config.toml
model = "image classifier"
dataset = "photos of plants, animals and fungi (iNaturalist)"
train_examples = 155796
image_size = 24
crop_scale_min = 0.7
horizontal_flip = true
translate = 0.12
targets = ["class", "order", "family", "species"]
num_classes = [15, 67, 181, 646]
arch = "preact_resnet"
norm = "batchnorm"
activation = "gelu"
depths = [2, 2, 2, 2]
kernel_size = 3
stem = "deep"
avg_pool_shortcut = false
widths = [48, 64, 96, 160]
mixing = "mixup"
label_smoothing = 0.1
loss = "cross_entropy"
head_dropout = 0.2
init = "xavier_uniform"
residual_init = "none"
optimizer = "soap"
beta2 = 0.99
lr = 0.0017
beta1 = 0.95
shampoo_beta = 0.95
eps = 1e-08
precondition_frequency = 10
max_precond_dim = 1024
merge_dims = true
one_sided = false
adamw_lr_other_params = 0.0016
grad_clip = 3.0
steps = 31800
batch_size = 128
epochs = 26.1
lr_schedule = "cosine"
final_lr_fraction = 0
warmup_steps = 950
weight_decay = 0.06
adamw_weight_decay_other_params = 0.01
Rows from block 4 of a small image classifier, named by matrix and row number. Rows with one number belong to one channel. Each number is 500 + 25 x the weight over its row's rms, rounded and kept within 0 to 999. All counts start at 0. Numbers have three digits each.
After each channel's rows are labels from the 100 images, of 14976, where the channel reaches its highest value: "responds to" is what is common among them. Only what is clearly more common there than usual is listed. The data: photos of plants, animals and fungi (iNaturalist). In brackets: how many of the 100, against the usual share in percent.
# convs0: first 3x3 conv, stride 2 (model.blocks.4.convs.0.weight, 96x64x3x3, each kernel summed), inputs 0-63
# convs1: second 3x3 conv (model.blocks.4.convs.1.weight, 96x96x3x3, transposed, each kernel summed), outputs 0-95

convs0.88:477517515503491494448499497540445505471542470459496504519498504519479513514508560492468502499486483513507550489510510504511516512488487544445523489444497485543525524511549514508514498505514483
convs1.88:543522500442520478533494482529529507474490512469525507529485495467512524471527483469515488473440496486542488498499500503485517540514445494547514496485485477521526512546536504494543477500511500495524506438492519511548486519518540515493504504482512530469527516510521504467480490517471529541
responds to: class Aves (96 vs 55); order Passeriformes (60 vs 24.9)

convs0.56:515502532491561480493517529476486530484516498472489479515538554543532470477478471496455502510558508507509483528473447499458521490516479489483474520514510493520520496486472524467492524499483491
convs1.56:486505549517501473526539488481493504460521472484517504486505532493476527547524470484485541538487512506506426503511516478492493508482502469426526523535501473476559528472538477489505525492515476469491493483507482484515485529512464453515505488497515503489483458456488485534489504495497496469
responds to: class Insecta (66 vs 29.2); order Coleoptera (27 vs 3.2)

convs0.35:542505494503503497459497469501533510497493472546467492479536566474502510534497476482462495539534499486515496478494495480501533497484513485481561509460489491462498515492498511461455508473509459
convs1.35:487491515455501514489526537514547479478542544501528513446476509503457484558461486491477492465454482467504490518537486502495483486496502522496531477488548509509514517458494524498518477476498495502513523520513496468495467519505462498513488507455522454504452490481524530551482517480471501521
responds to: class Insecta (67 vs 29.2); order Lepidoptera (59 vs 13.7)

convs0.48:482504523471484511465469510496525486466507548461470491519528539491513502497531526483552512471511445506493538520524508516521532463498519500499519572488534472499507483496478504541526487499491501
convs1.48:507468468510471485524514494511486475472466519474467506466521563492532521554504514495488530523465496498526466493490470485480508541500457498460463478495522495505496483512489502521517466499490462579496507514494545455548475471498519529479523502475501519523487493503553497504516499499520517525
responds to: class Insecta (88 vs 29.2); phylum Arthropoda (88 vs 30.9); family: Nymphalidae (28 vs 4.6)

convs0.1:480511516481508515524530467556514508489481503504481514510504495481514501526486511493501495480500459478459524482495495534502530479447514516496530505587551468457459509508484482494492488488544501
convs1.1:472539483450489471514531500479523473496473538492465489458500514459531530523490495538521487505519513471547516487489534508504471512489475521540488494510472494486487497521525520479497480517503499489532473472494469506548508454436532476478515482567504498465512522513516481504469539474515509518
responds to: class Insecta (64 vs 29.2); phylum Arthropoda (64 vs 30.9); family: Nymphalidae (25 vs 4.6)

convs0.52:488512528526460513494470493486536493513483484528515493459517479485491490503613462515482503526490506491498487524482530470518469470503495504496500501517527521531503494466473473501522494468540484
convs1.52:501488501511475486518477530472523534502532487492502518510498538496500493508519520527470462515507498490478490535487467487495447520518537502449450518538446514450521472497530493516518470472469511490457486482495529498490459525493515524496512471525486522508491454514489504484584478520492464506
responds to: class: Insecta (63 vs 29.2); order Coleoptera (48 vs 3.2); family: Coccinellidae (46 vs 1.7)

convs0.17:504524498471525519529494522566503530490485493522493507523488477544480490527505489511492481473499464525480536515484507536546476478485507511473529504491464492564486511527490562522482500493537475
convs1.17:532490523504518454502502500526491504445508477580466503501500540520468502496485527531475500486431527500520516496483536498492502492504511535492472476539505517520530503497446498507482456536459524483489485508528498494490469477549501508485500477519493515520446503498484521456499504537494465507
responds to: class Aves (92 vs 55); order Passeriformes (68 vs 24.9)

convs0.72:531494517536509548487492481550480471454469497472455488503540509524497499466566490515509506523519503516478466496493473526501491478487513531503520485442483503549538491508487539510497502484512498
convs1.72:523503533496480484505485485480445507506490460479450495519458549535493540480474502510481488512495490492448435515500461478479472540474493479526518490518475472488553496465486531517504496472486529483501523481474481511548494469470534492514537464482493499490509495547498484523529514486489479495
responds to: class Aves (94 vs 55); order Passeriformes (56 vs 24.9)

convs0.34:561547468499528508467512489515500561502506506499486476496510511497516515513528457492507540494511477509529451563550460513493488498522456487457515489493492515495493504508514491472480473516520488
convs1.34:523499526488499508454458489545510468485524465473531544480493536491494510537453500506489502471506518515482483500503500486542479507521510507453490491513513543487512468471507537475474470489508523502487486480487511501475469524475461531531480494494492493504492464577515515505424508451492503509
responds to: class Aves (98 vs 55); order Charadriiformes (47 vs 7.6)

convs0.12:501517535538481535500496518514457488459493519495526498509458503467501504486498526474446504526495491528481515480509457520499531565467449488521490548514480509535505510495465472498485473499531495
convs1.12:493484506482464509501528492495483533499471516441503477530492474511504500524506512515519502530465500476501471516517502477476522551467463464485477555488499485506506512552489502499485487503477490555527508469500471526514483517486536525497499456492493443488509535474430505513488486457468473540
responds to: class Insecta (71 vs 29.2); phylum Arthropoda (71 vs 30.9); order: Coleoptera (25 vs 3.2)

convs0.74:469488471509542503490473465475449522483505498489509483549481485531499548532518508502475488560481476490506521550489524479459485478504530478501534505491507507495469465498468496501478520534538477
convs1.74:463494490532522496507512507539473489500493512495485479481454516557499506470519439463478501505495462497499509488473514511512516547482511457494487483541502515478476530536470460466516438485503470519475518494534536478499474472525449518482479498511528509518500547506459514485480471472479509515
responds to: class Aves (100 vs 55); phylum Chordata (100 vs 60.8)

convs0.84:480516512588500466498471520518521520496536517471479492504515484485491474504560500502503477483480528517499499521473524517500533480487460541471486458466490490548532498529517480504475505472507493
convs1.84:521500481510531491512487461489534505479426506474482481498482520467479495452490534539541490542490519514507501498540493524475510460522485474534463543479511497487509504503497529479488506525475469514456540521488505517466475511503524469486488525498505480492530449441499508480521477507484553507
responds to: order Passeriformes (57 vs 24.9)

convs0.23:509549487518469493496512474516492527425547467508485551472482546479490514471500463512450488498492484483468479542470501460477493521504523490482492509501501513524481495484540507488471493480490481
convs1.23:508483508480502487463534471500481533436478489482522449520491550488527501527463501482555485526518501507510518489478497484530474483561526479493502505488480477501513462472467477518507465500475471498482538474493505510471482528471520460514500541493521510502507502442466496491529474502544480475
responds to: class Insecta (78 vs 29.2); phylum Arthropoda (78 vs 30.9); order: Lepidoptera (31 vs 13.7)

convs0.42:504501520506475506490487461505514490503506517505450501492592533502535511475509483541493482491489585490492500504533484515470505475507494453479473487474548477512486481484499507512485484512486496
convs1.42:508494464514484466522500446486503500489452481437503475497464473491517498529499481481501468521548505496465485518529442487475493513492484506488490470512563523491477504457496498470482465436481483537510516476480490489493502451491525495498493481483515521492489442509461489483513517497520521469
responds to: class: Insecta (70 vs 29.2); order Coleoptera (35 vs 3.2); family: Coccinellidae (28 vs 1.7)

convs0.94:490503487500542560528472537509514489495553507509487462496483501503479466521502459466442504528479475511507506506489510491512502512505530462496485492563516524557487504528510505461463517505499500
convs1.94:531463449523544460507535489472544559484533484466486488497508513521502521464502494497492471483496520512476524503480474522480527468528539470501508477497497498519526503499546445502476474498479516487480503506511416485517500451503457467507496500479528479488488509467508530508491479482475485495
responds to: class: Insecta (64 vs 29.2); order Coleoptera (42 vs 3.2); family: Coccinellidae (38 vs 1.7)

convs0.53:496528504480481482504523545474482472493525494500535469538479480545504562458545509528470482515517524484451471527507522545524491485487466486478490478481500471484487490509474538478510487493485519
convs1.53:467445487513489523484485515483472506507502505472488510479475475493439457457480561461468535539513488513518502508485508525458463517514484526513449514488473504465522485514469484541493502527505519473469487490489507530473480495504503500526480497507514519513469436509459458509495501497470518466
responds to: class: Insecta (61 vs 29.2); order Coleoptera (34 vs 3.2); family: Coccinellidae (33 vs 1.7)

convs0.45:522496498505487507481463509461482472497534466527498442494527517530515491490542490513533507530492477551466433487486491475529516479513513513497485544536512458496481526526499486514500504497542476
convs1.45:500517488475478510490474534475497473495493504475448487472477514520509484446492476473501518516536466489517504445481522513517506504508498482473511516419515485472511517514474477484504506462523508555507486495495499518516486462511483501562449480513454497470454464499495511495493514500545461496
responds to: order Passeriformes (56 vs 24.9)

convs0.68:517511518451472508492475477450499529491565542507508496498463500507520553477514489487490525504494489515419507535482496483509503486483512520496478498485537490457497515474520538489498461481500513
convs1.68:483526458515541494415508528459490495510462505500523475508491528461508493528495519484539510483460426525530519477494512466497477467494475498528524449553504482518512500506489518545513488503519518522504511507481528493476516494493486498534495552528513472491491509463495509480501487491502499460
responds to: order Passeriformes (67 vs 24.9)

convs0.22:474486557485524543536507484503468576523519470500506492487527511496519495506502517491507518510474479518486483448509496482519539494488510498484486498430483494486510473496497461549463537492509500
convs1.22:473509487504523459492467471523480554511522558506494550482513432473452535490495493468491526497527478511475465494533525501478512463468518480499506546496514522533476523487498437496527514498517497521561502505498519499494508506492497527508472491482495510483527479510511473494471494501518518445
responds to: class: Insecta (66 vs 29.2); order Lepidoptera (58 vs 13.7); family: Nymphalidae (38 vs 4.6)

convs0.71:493498538480522503480476466544482517476486494499530504510475512501509491504482491507504498514519528512573472566452481477553503463461499474521516479523477484512482479496546495508473522488535497
convs1.71:471487511466516466485491481493492499498483502550481475520453464522505466456516516508492486466483518504496507511515473475500509463466507490511501496518470499495494497513492458473507487480505476512512491499480484453471528510519456498520534497537534579591489488541478515462478510465500495502
responds to: class Aves (90 vs 55); order Passeriformes (79 vs 24.9)

convs0.77:533535511497461497499465491451477496544488527458511552511507462492499520457462462485501478461465497479506492527467469490489493479495532516506512489472501497474510491474529465484463462475485490
convs1.77:479473481503497462521478458509448504456471497491494515472453506526492480466494508507523490507511479503480510511467517505508475567501486482507493465489494484513484484467500489528471490451478486510467496471507512468477464481477471444520476498519476527485515467440469448461479491495504522460
responds to: class Aves (96 vs 55); order Passeriformes (81 vs 24.9)

convs0.58:499511454483513487532496503470501466473507506511488514507511536565519489490483514500530510467500489494532480495483451500509513487510551516495545534468510493531493522502532496537501519515561439
convs1.58:533557523506522502503475479484537497500495482492492490501528485525511510502469464472508506487528554475513482456495467490483486435494492474501465440496516503510484499520481481495478541513509482487525474541504475560549483532537514468510495470499479462503547535536499508496524505485506529489
responds to: class Aves (86 vs 55)