{"image_size": 24, "horizontal_flip": true, "translate": 0.12, "num_classes": [15, 67, 181, 646], "norm": "batchnorm", "hidden_act": "gelu", "widths": [48, 64, 96, 160], "label_smoothing": 0.1, "init": "xavier_uniform", "merge_dims": true, "max_steps": 31800}
Rows from block 2 of a small image classifier, named by matrix and row number. Rows with one number belong to one channel. Each number is 200 + 40 x the weight over its row's rms, rounded and kept within 0 to 999. All counts start at 0.
After each channel's rows are labels from the 100 images, of 14976, where the channel reaches its highest value: "responds to" is what is common among them. Only what is clearly more common there than usual is listed. The data: photos of plants, animals and fungi (iNaturalist).
# convs0: first 3x3 conv, stride 2 (model.blocks.2.convs.0.weight, 64x48x3x3, each kernel summed), inputs 0-47
# convs1: second 3x3 conv (model.blocks.2.convs.1.weight, 64x64x3x3, transposed, each kernel summed), outputs 0-63

convs0.29,236,197,209,243,190,266,214,153,149,211,195,191,203,251,228,219,183,44,203,220,161,216,215,230,138,168,220,227,206,248,190,200,246,164,217,153,243,213,149,166,224,144,179,209,188,275,246,188
convs1.29,157,259,185,168,220,179,193,286,175,216,256,170,183,185,245,205,120,161,162,178,221,189,173,199,220,223,188,261,176,203,183,216,206,173,189,223,211,218,262,214,238,213,176,241,222,208,243,133,163,171,148,154,129,161,205,146,246,253,172,86,184,102,196,161
responds to: phylum Arthropoda; class Insecta; order: Lepidoptera

convs0.38,181,240,205,256,180,230,257,193,131,210,154,168,136,195,224,216,212,209,122,155,258,186,216,283,203,224,203,179,178,210,157,226,144,209,275,173,259,247,278,181,150,189,189,179,266,185,179,233
convs1.38,154,180,268,171,231,216,193,158,256,189,277,199,154,227,134,233,181,177,188,199,191,172,236,224,253,209,148,154,172,228,220,215,186,178,235,237,165,232,150,176,248,98,288,181,172,196,187,241,101,179,193,147,192,157,170,144,175,229,216,215,155,145,241,178
responds to: kingdom Plantae; phylum Tracheophyta; class Magnoliopsida

convs0.17,247,166,151,207,219,187,228,208,192,209,167,185,214,179,116,233,241,258,195,185,197,151,168,186,221,216,186,189,323,250,183,223,294,157,158,177,231,170,196,117,221,156,153,198,220,150,177,161
convs1.17,208,187,206,228,197,174,263,148,191,167,119,192,232,164,298,150,213,236,217,157,191,175,178,181,167,184,203,207,243,203,267,233,185,241,166,279,188,204,190,195,254,228,212,178,116,188,176,211,152,236,276,222,209,99,204,126,188,182,186,246,199,144,136,203
responds to: phylum Arthropoda; class Insecta; order: Lepidoptera

convs0.36,203,210,268,161,205,186,246,233,226,224,205,185,130,176,213,164,245,223,192,126,219,235,188,236,208,222,184,134,216,185,148,252,126,188,239,151,115,197,277,169,210,186,191,277,257,164,182,161
convs1.36,226,171,173,233,158,210,221,243,298,201,232,188,223,245,146,232,172,213,211,171,196,176,170,172,204,181,246,130,105,188,171,195,213,137,146,170,219,166,164,174,192,230,274,192,208,149,286,149,175,180,218,130,160,249,167,187,221,189,262,234,233,143,137,193
responds to: class: Insecta; order Coleoptera; family: Coccinellidae

convs0.15,221,289,208,264,230,247,210,258,277,214,208,197,196,180,180,173,156,244,243,129,189,227,205,153,233,223,203,144,148,164,191,206,154,225,191,222,200,172,159,158,132,118,151,190,142,210,162,167
convs1.15,202,235,224,140,206,168,172,152,226,190,246,209,205,283,261,230,274,234,172,158,164,151,232,203,190,256,192,246,215,167,177,183,170,251,254,198,220,183,147,141,227,115,175,140,202,212,258,203,146,225,139,170,218,192,127,154,232,204,222,154,209,281,208,240
responds to: class Aves; order Passeriformes

convs0.42,214,227,175,209,167,175,172,163,244,175,302,167,161,200,178,158,215,149,218,212,201,184,193,225,153,189,227,236,168,116,190,217,222,229,112,200,220,174,133,253,288,150,207,224,224,273,172,159
convs1.42,105,245,205,178,248,233,205,230,231,177,206,188,149,251,212,253,209,194,193,213,223,189,250,206,183,151,175,213,208,264,224,89,204,242,204,270,180,266,220,277,135,233,164,170,190,136,211,183,236,233,271,169,208,208,231,172,242,193,143,157,174,194,271,193
responds to: class Aves; order Accipitriformes

convs0.0,166,165,205,257,208,172,149,200,247,304,208,279,127,151,177,142,212,158,176,187,237,187,189,175,202,221,191,302,204,215,243,159,158,138,130,187,203,258,210,181,218,193,200,196,165,177,206,179
convs1.0,229,178,231,174,227,143,273,205,196,170,242,204,214,205,139,195,148,205,161,177,207,253,208,184,175,195,158,202,185,239,180,172,127,166,262,177,152,171,218,180,220,202,93,245,207,99,138,229,159,238,183,160,187,172,191,186,274,203,227,108,247,208,162,245
responds to: order Passeriformes

convs0.52,220,131,224,228,169,254,312,165,213,230,238,137,145,181,157,145,203,188,254,185,208,257,223,127,174,160,179,259,236,173,215,191,180,167,223,208,233,215,201,182,154,185,239,178,169,236,235,127
convs1.52,212,134,220,166,178,189,221,217,197,213,174,165,139,187,188,222,247,136,154,211,215,230,234,252,251,178,198,235,213,209,206,210,218,242,205,211,229,158,266,214,211,208,166,249,87,143,235,220,182,196,158,137,232,232,96,207,158,274,257,153,222,170,120,216
responds to: class Insecta; phylum Arthropoda; order: Lepidoptera

convs0.9,169,234,188,192,210,273,218,209,201,270,165,219,241,205,129,146,220,137,267,215,189,124,194,216,233,174,104,208,167,192,178,141,229,220,201,162,205,248,183,259,144,229,175,210,197,248,185,269
convs1.9,168,205,163,204,214,232,203,164,173,123,119,197,223,180,114,214,176,226,186,213,227,197,235,236,213,188,201,256,253,224,129,227,204,217,232,238,141,215,199,230,174,154,217,225,201,196,236,65,172,188,189,228,259,212,112,237,234,173,167,118,156,206,209,163
responds to: order: Lepidoptera

convs0.62,165,251,223,164,232,245,222,180,220,178,211,107,199,186,163,181,212,217,169,143,199,148,186,177,248,205,353,181,152,181,235,190,198,160,197,205,183,210,236,194,284,153,211,194,193,209,261,228
convs1.62,224,152,161,196,223,212,132,159,173,165,216,184,185,164,173,213,177,200,194,202,183,161,162,244,166,179,194,194,263,177,170,240,210,172,209,184,210,193,139,36,173,225,178,236,179,225,173,174,149,202,159,196,198,162,152,89,209,164,182,214,222,287,163,254
responds to: class Aves; order Passeriformes

convs0.12,268,205,241,250,186,217,139,248,165,149,199,143,202,182,225,214,248,212,135,181,175,208,228,181,338,178,169,194,138,154,168,229,138,184,179,230,185,203,179,189,187,158,188,191,215,165,278,213
convs1.12,199,146,190,141,188,193,262,185,150,237,243,183,245,256,253,203,191,250,223,183,222,246,163,205,223,170,197,87,216,201,206,107,215,176,163,229,151,234,216,192,230,123,202,162,270,212,175,193,177,220,147,246,197,167,161,263,224,199,256,187,148,216,208,283
responds to: order Passeriformes

convs0.14,207,217,227,221,167,171,237,221,142,153,188,177,187,226,212,188,194,207,207,201,156,256,263,156,180,107,256,231,234,337,188,184,194,204,221,144,167,206,195,219,172,188,196,236,125,210,120,202
convs1.14,192,198,168,202,235,218,182,256,135,172,194,183,189,230,195,272,215,110,170,240,237,237,185,156,184,178,195,252,189,197,165,213,244,334,179,126,190,210,201,150,230,231,143,227,124,216,233,232,211,172,186,112,216,223,180,270,135,198,207,219,206,168,175,199
responds to: phylum Tracheophyta; kingdom Plantae

convs0.53,151,169,193,212,247,187,175,157,215,226,207,112,186,198,211,250,190,256,197,99,193,178,225,181,186,166,177,207,163,141,169,218,213,148,216,213,206,186,251,250,156,179,224,180,184,318,135,259
convs1.53,180,125,191,125,162,166,194,89,148,221,255,207,239,221,182,251,200,180,190,209,228,166,240,135,181,191,216,212,185,245,220,230,209,158,215,161,211,178,210,172,246,207,118,223,148,154,153,214,165,209,253,193,195,193,178,159,247,269,193,278,220,289,248,203
responds to: order Coleoptera

convs0.63,192,177,210,229,161,214,227,222,184,166,278,190,161,155,205,189,218,260,168,186,208,168,159,224,181,312,207,187,276,189,149,199,199,174,234,130,109,184,241,191,269,236,164,137,240,165,195,203
convs1.63,206,200,157,163,165,222,281,183,318,195,221,183,178,166,171,170,209,152,161,173,189,161,233,176,189,185,204,153,159,196,205,170,239,168,188,253,163,157,212,170,124,247,263,147,198,201,174,219,149,128,197,213,172,262,271,116,261,173,166,204,244,218,178,165
responds to: class Insecta; phylum Arthropoda; order: Hymenoptera

convs0.6,150,168,105,158,217,160,245,150,179,150,270,149,173,234,271,222,210,246,245,202,227,187,182,204,247,166,206,190,186,203,237,225,311,251,228,176,180,139,235,214,181,213,170,254,177,195,213,205
convs1.6,178,165,241,263,213,197,139,153,260,153,193,244,269,190,150,289,174,256,164,189,177,161,206,239,207,251,223,253,216,254,230,210,185,160,221,223,205,178,134,228,264,208,276,193,193,253,200,198,180,153,174,158,158,201,198,168,183,218,152,244,157,236,271,133
responds to: class Insecta; phylum Arthropoda; order: Lepidoptera

convs0.24,258,174,216,240,127,294,199,160,128,214,186,203,176,163,138,309,214,173,237,201,155,200,175,205,186,138,191,198,193,209,235,179,202,200,210,174,117,186,233,228,174,222,293,209,181,189,171,213
convs1.24,178,217,163,232,279,179,208,209,185,190,190,177,191,217,125,176,208,104,184,165,231,240,186,165,225,264,181,205,271,260,170,208,165,253,182,192,195,197,214,154,275,186,189,131,223,238,253,228,282,175,139,216,147,229,157,250,216,152,189,266,128,178,190,184
responds to: class: Insecta; order Coleoptera; family: Coccinellidae

convs0.16,197,191,165,215,139,155,207,214,206,133,179,248,195,212,109,143,204,141,206,177,185,198,270,213,226,180,212,185,272,197,186,147,174,155,267,238,301,163,227,212,241,266,187,183,221,210,150,175
convs1.16,226,141,181,188,93,184,116,276,220,157,201,230,141,172,92,171,177,212,192,174,160,172,204,191,161,178,141,199,212,172,137,161,199,157,218,136,175,210,193,219,204,224,236,187,269,201,209,184,196,178,153,158,227,144,229,295,196,147,188,218,217,217,233,193
responds to: order Passeriformes