Rows from block 5 of a small image classifier, named by matrix and row number. Rows with one number belong to one channel. Each number is 128 + 24 x the weight over its row's rms, rounded and kept within 0 to 255. All counts start at 0. Numbers have three digits each.
Before each channel's rows are labels from the 100 images, of 14976, where the channel reaches its highest value: "colour at peak" is the nearest of a few named colours to the mean colour under the peak. Only what is clearly more common there than usual is listed. The data: photos of plants, animals and fungi (iNaturalist). In brackets: how many of the 100, against the usual share in percent.
# convs0: first 3x3 conv (model.blocks.5.convs.0.weight, 96x96x3x3, each kernel summed), inputs 0-95
# convs1: second 3x3 conv (model.blocks.5.convs.1.weight, 96x96x3x3, transposed, each kernel summed), outputs 0-95

colour at peak: brown (53 vs 24.1)
convs0.3:113152126124150147122122163143103119116169123121099187155167130115130127086141110162116118103087097133102096116107113100109159130114092145132092116107090125123119107145136119161158125105108163125090105124153111132137189111095178193127086121153122099136104121124100119131125108138116140109
convs1.3:104147118122112111094125100125118147124111142142166096127112109188105116095115125171106194110074086108142126109100166113131184150128109104122140113176102153135096131134125153191130128105110131158139143113126142121139130151094159142099144158135147123122158136109132129132115126090090111119

colour at peak: brown (53 vs 24.1)
convs0.33:112150158139141103111152169129139117094100110137091097131131187151131109140183141144133110171105120110114132113095112136152132101102103123120104098132096101105123166141173114137120139086106106091140098127140115129141125130137109101121122138134118126105103124162141153138118106071071156186
convs1.33:113136135122088136152118118119120103128128093142117117122139120106142138147173137108116154157127159096111131131143122123103119115113106086161109146096091106100131110128184103081117139120131127126119117129174149079170126108175139126106089127184126157096160178146139148130171133080122145161

colour at peak: brown (52 vs 24.1)
convs0.13:150188115126153081105089114153114134083127126125093127149118127133152197140139096100158119124130129096118114133147121150123114114131137085169123066135108140147160141131167033135150145121112145130104099089123131129124148142101124102119144145148123147139143116109147123104106130130127123124
convs1.13:142053091115147127163100109125143136136099143091096101127091128131125154132135136131147126135128149143137157118124141097092109169117067101121083102132107102117138134100111159112131114109147133104113162137132137168163118139109173084108125144145128092148083146139135128109166101151169109121

colour at peak: brown (59 vs 24.1)
convs0.90:145104137151146091071100199114129113162105100133114099137140094135151081121143144139137143103065149152141140111107132123107157122124136114120111141122108130130113096110104120155161151078118135119140110115120165148147184148151116137124148165118129142177100072146104121143116143147123122138
convs1.90:105119089149123149134175148102115123121138165118128110095150119095167116106191140114124170073148134084154104132131109127107124075121149117106122100135130147084116123147111126157116120159202103113130122104099152153130164113144147109119159151106128164096145155127119136099125132147134116136

colour at peak: brown (51 vs 24.1)
convs0.57:148114117092108110133156128113103128120087123161092087165102124115176138103134110141114146136117115104116181148132127114119165120125142153070142118135106102121117101129185193145098096112136131130106103115154188104094125130130134108130159129129131139119146105129112127168153147141128170167
convs1.57:109125155162077093113099118106103073078119118115100127124152121111143117157103145156115124150145157142107143142149142147165142159185093176127143180076072153092139112135139156114122136136129108149101157122142144125132136128114138138149099116125142100113106123097158133108156139147148117139

colour at peak: brown (49 vs 24.1)
convs0.2:127130112097099164101115115168179109158177140125062169102113089161094140142089146153161124134121117130125102081117096125152152127103098105130146116110080168146135118091111120116112125118136132109112125142109097122112147139110112118108186111135151123144126129169165127125125133131141165116
convs1.2:139128153101144136138103103122200125113138150123089149116100098133122141114126146196114081099112120151138159113129113107091117156105144158097187130156121098129148132111120130111136101095129128111154092154164138096114164138150107103136090137152115128149149085127160144101093130123158120139

colour at peak: brown (50 vs 24.1)
convs0.55:090147115115126162129166140128080119177089136152127143170125160130178131117144098106181109143151149128137140143129154159115116143087120118144110146127127114108179109105143114137133144110100112164117138122140167115107181116145110113110177137126087167148129123146166101169106127146137140155
convs1.55:108121127103114142157094119083078110089100126137153109063087110098147118125111128135059144129106141123079153113103112126126117174141097140130111120097119130111133109170098142134106097097125103156102142100146161151129140119110115083107112117125125150122144177130147126104110144109140118098

colour at peak: brown (54 vs 24.1)
convs0.30:121160091135100122134171169161136127146052078174113101158153126121110096108112092138117123146117120097113131134130137138158119134114120117139100125132128118155177118147103141154119173147159118078144095135174138100110107128145097116105120113142150128132137134123125147163081170148124111149
convs1.30:165133105124115134149116156145125102164122094157096096114137164104101144139084133144122132132122143108156110126131102141078125143118091118147138155119119122113136104164120094116099126138171108091079139184099105148124126089133178112120094144116161088132119113104126113096085103078119124140

colour at peak: brown (55 vs 24.1)
convs0.76:106108128108144102134154140122114135123136133109119148167130135090121125125084131115065101100131152083101115147170081096099140111146125151101156125123072165146112086096150122160132073147115159096130126108145162117144127109181136122120134122115138106130163123111094147158140158133089135138
convs1.76:104100149089102172142127141140138120097141203149116126140131143094142135147102176130115142075132128139109161141155150065118115112127123161149109130104149131139102124088127146121135093109183157138145161117150150102134141095135133133135158105109128127149106156156125124107163152128152118176

colour at peak: grey (83 vs 51.9)
convs0.63:148129150129121146099081079102137132104146127135126156153117118105176096100082112176104090156091140101143109104133132098110098102118099144126130119139142121170132108155160162135154100138160157088073110144129122116097115141134126133106110125128083073129092131127136111093113113110139139139
convs1.63:116119153089149144101111102113110113115095133096142139138146144164140108105088138144120104135075166158142110128148118112118141092134158099120142117110149111111117150114135142151119134100110130135123144120153119113099123157122141129102119092084149081184133111159208084098095125125153161148

colour at peak: brown (58 vs 24.1)
convs0.34:169127102146088119083164159115140143144081142108147079095143141125171088154159182131158129184132123140163137114142119160118155109088093089145130126100138087148129107127144147099135109108115113106116141180114139128145123136135119148097139159102117139116109096106123117152122127159118136105
convs1.34:093110122160116169076118146142108122111112107074108147126119126095135116131160182120095155132114116119125130076135149111118138125169130095139132069134125088145136128153105176126139146116122116131135117118134137080134120118123088090101159112135106150097162095101131134099168172145115129100

colour at peak: brown (52 vs 24.1)
convs0.50:112133100141116131095146160100123129097106142139171140156108118133077165141133130167128097118101138191123140147170116100122116169101102099113133138111139135147111134121122097195095109163089174096114131086135141111116110131109107130128096145131123117099111097162115119102102162130142116157
convs1.50:116113115141106135159128087126109134095108138145109131133102150142112117100125153108099160116131130110118126069167178140105098141129148086091080152137097130158167119108108070125133084090110134140111088136117096133094110149152153129139115108126139136141104084137107103141155124080108105108

colour at peak: brown (55 vs 24.1)
convs0.45:138109146105129116108116136120138139112124156176125147167139148105120148135142114137141114170115155104130115130138132107156196146149124084156185168132128082142129104171123169099117108088146091136157137136103135172111117145102106158134164135120147137092086115145117099105092106149139133151
convs1.45:151117132096127151127081117134168139125128143120141108167149132104131136141133134140100190165142103139146143072089115144127146189150124121149116121133079114133148165154122149085127104107114111140179126141094134125101136100083096121153114107101108120132147152143178102134145153149100109145

colour at peak: brown (51 vs 24.1)
convs0.69:142135113131140129138128123119139138103142129140088135138163071119076089118152121101105092126065136132095155104126136091121114113129105117141099131162129154133110190139143137143130098130134100126125120154174154143120079085160129122116136097123093119112118126140160104090111089146171103093
convs1.69:143150104159096139154129180150122152170112130116163141146117086132133094132160089136187142121147169141086153091143153177115161126138137150173084117155162116137109166100157135142143124109138130107156117120138104155131093117115103151126082139118133127140116116124127146158080145125124124111

colour at peak: brown (53 vs 24.1)
convs0.82:158112087150112126112133166120123119120121155135141131164158119132144078117148123183103108100117124134102095119124082100124156124119115086153101137127126125129173103147110167134180121096174130149124082115099104149118102102123163097113111108110122112104148112134124095156086096111090123096
convs1.82:129095113127123184152136139137148128125108152125120153104139137087124127127147181213104099140126115148136119102115120105119160120114126094159149121115158101135156086091111114143114123097113124133143120115112121144140111118123098099165094108160139138113119172114099118127151207111112159115

colour at peak: brown (69 vs 24.1)
convs0.73:172127128154102153123162160119124117074118160135102123133162154124089178109130101130124128171128089127112163129106108115073132139069107116155121130135128105127131131127147155125110138153152154095134114161096154139099139151130096123094151148163072127119114108133127165158157105145161116116
convs1.73:164150127115106161139135133126159137154095113156150130108092124114115131155137096096122108131105151150118136115124172101118083110168135128119148151135116123102148119116153125113122085096155164194148115183166126131166115155143150098118082121133101112101165097113145146163151146148172133126

colour at peak: brown (53 vs 24.1)
convs0.5:130137110095122119104120140127131111136098147139144141098121107112112134124113118147127094129098144125109104068150082068127115096124100074150107143116152133150128167145153099149141126103116152124109096134102149205130144142122144122181138101121120175122102111160098137136087133155126133087
convs1.5:104105117057104139186103126133132160149124140104161110112143105168120123121145099113148113130139157116134137129143127104111105145151159066112104153137129117156123170132172128157141142087153164153108094133184117162126134147121115110174108126100157129132158110123086134123120104104138140107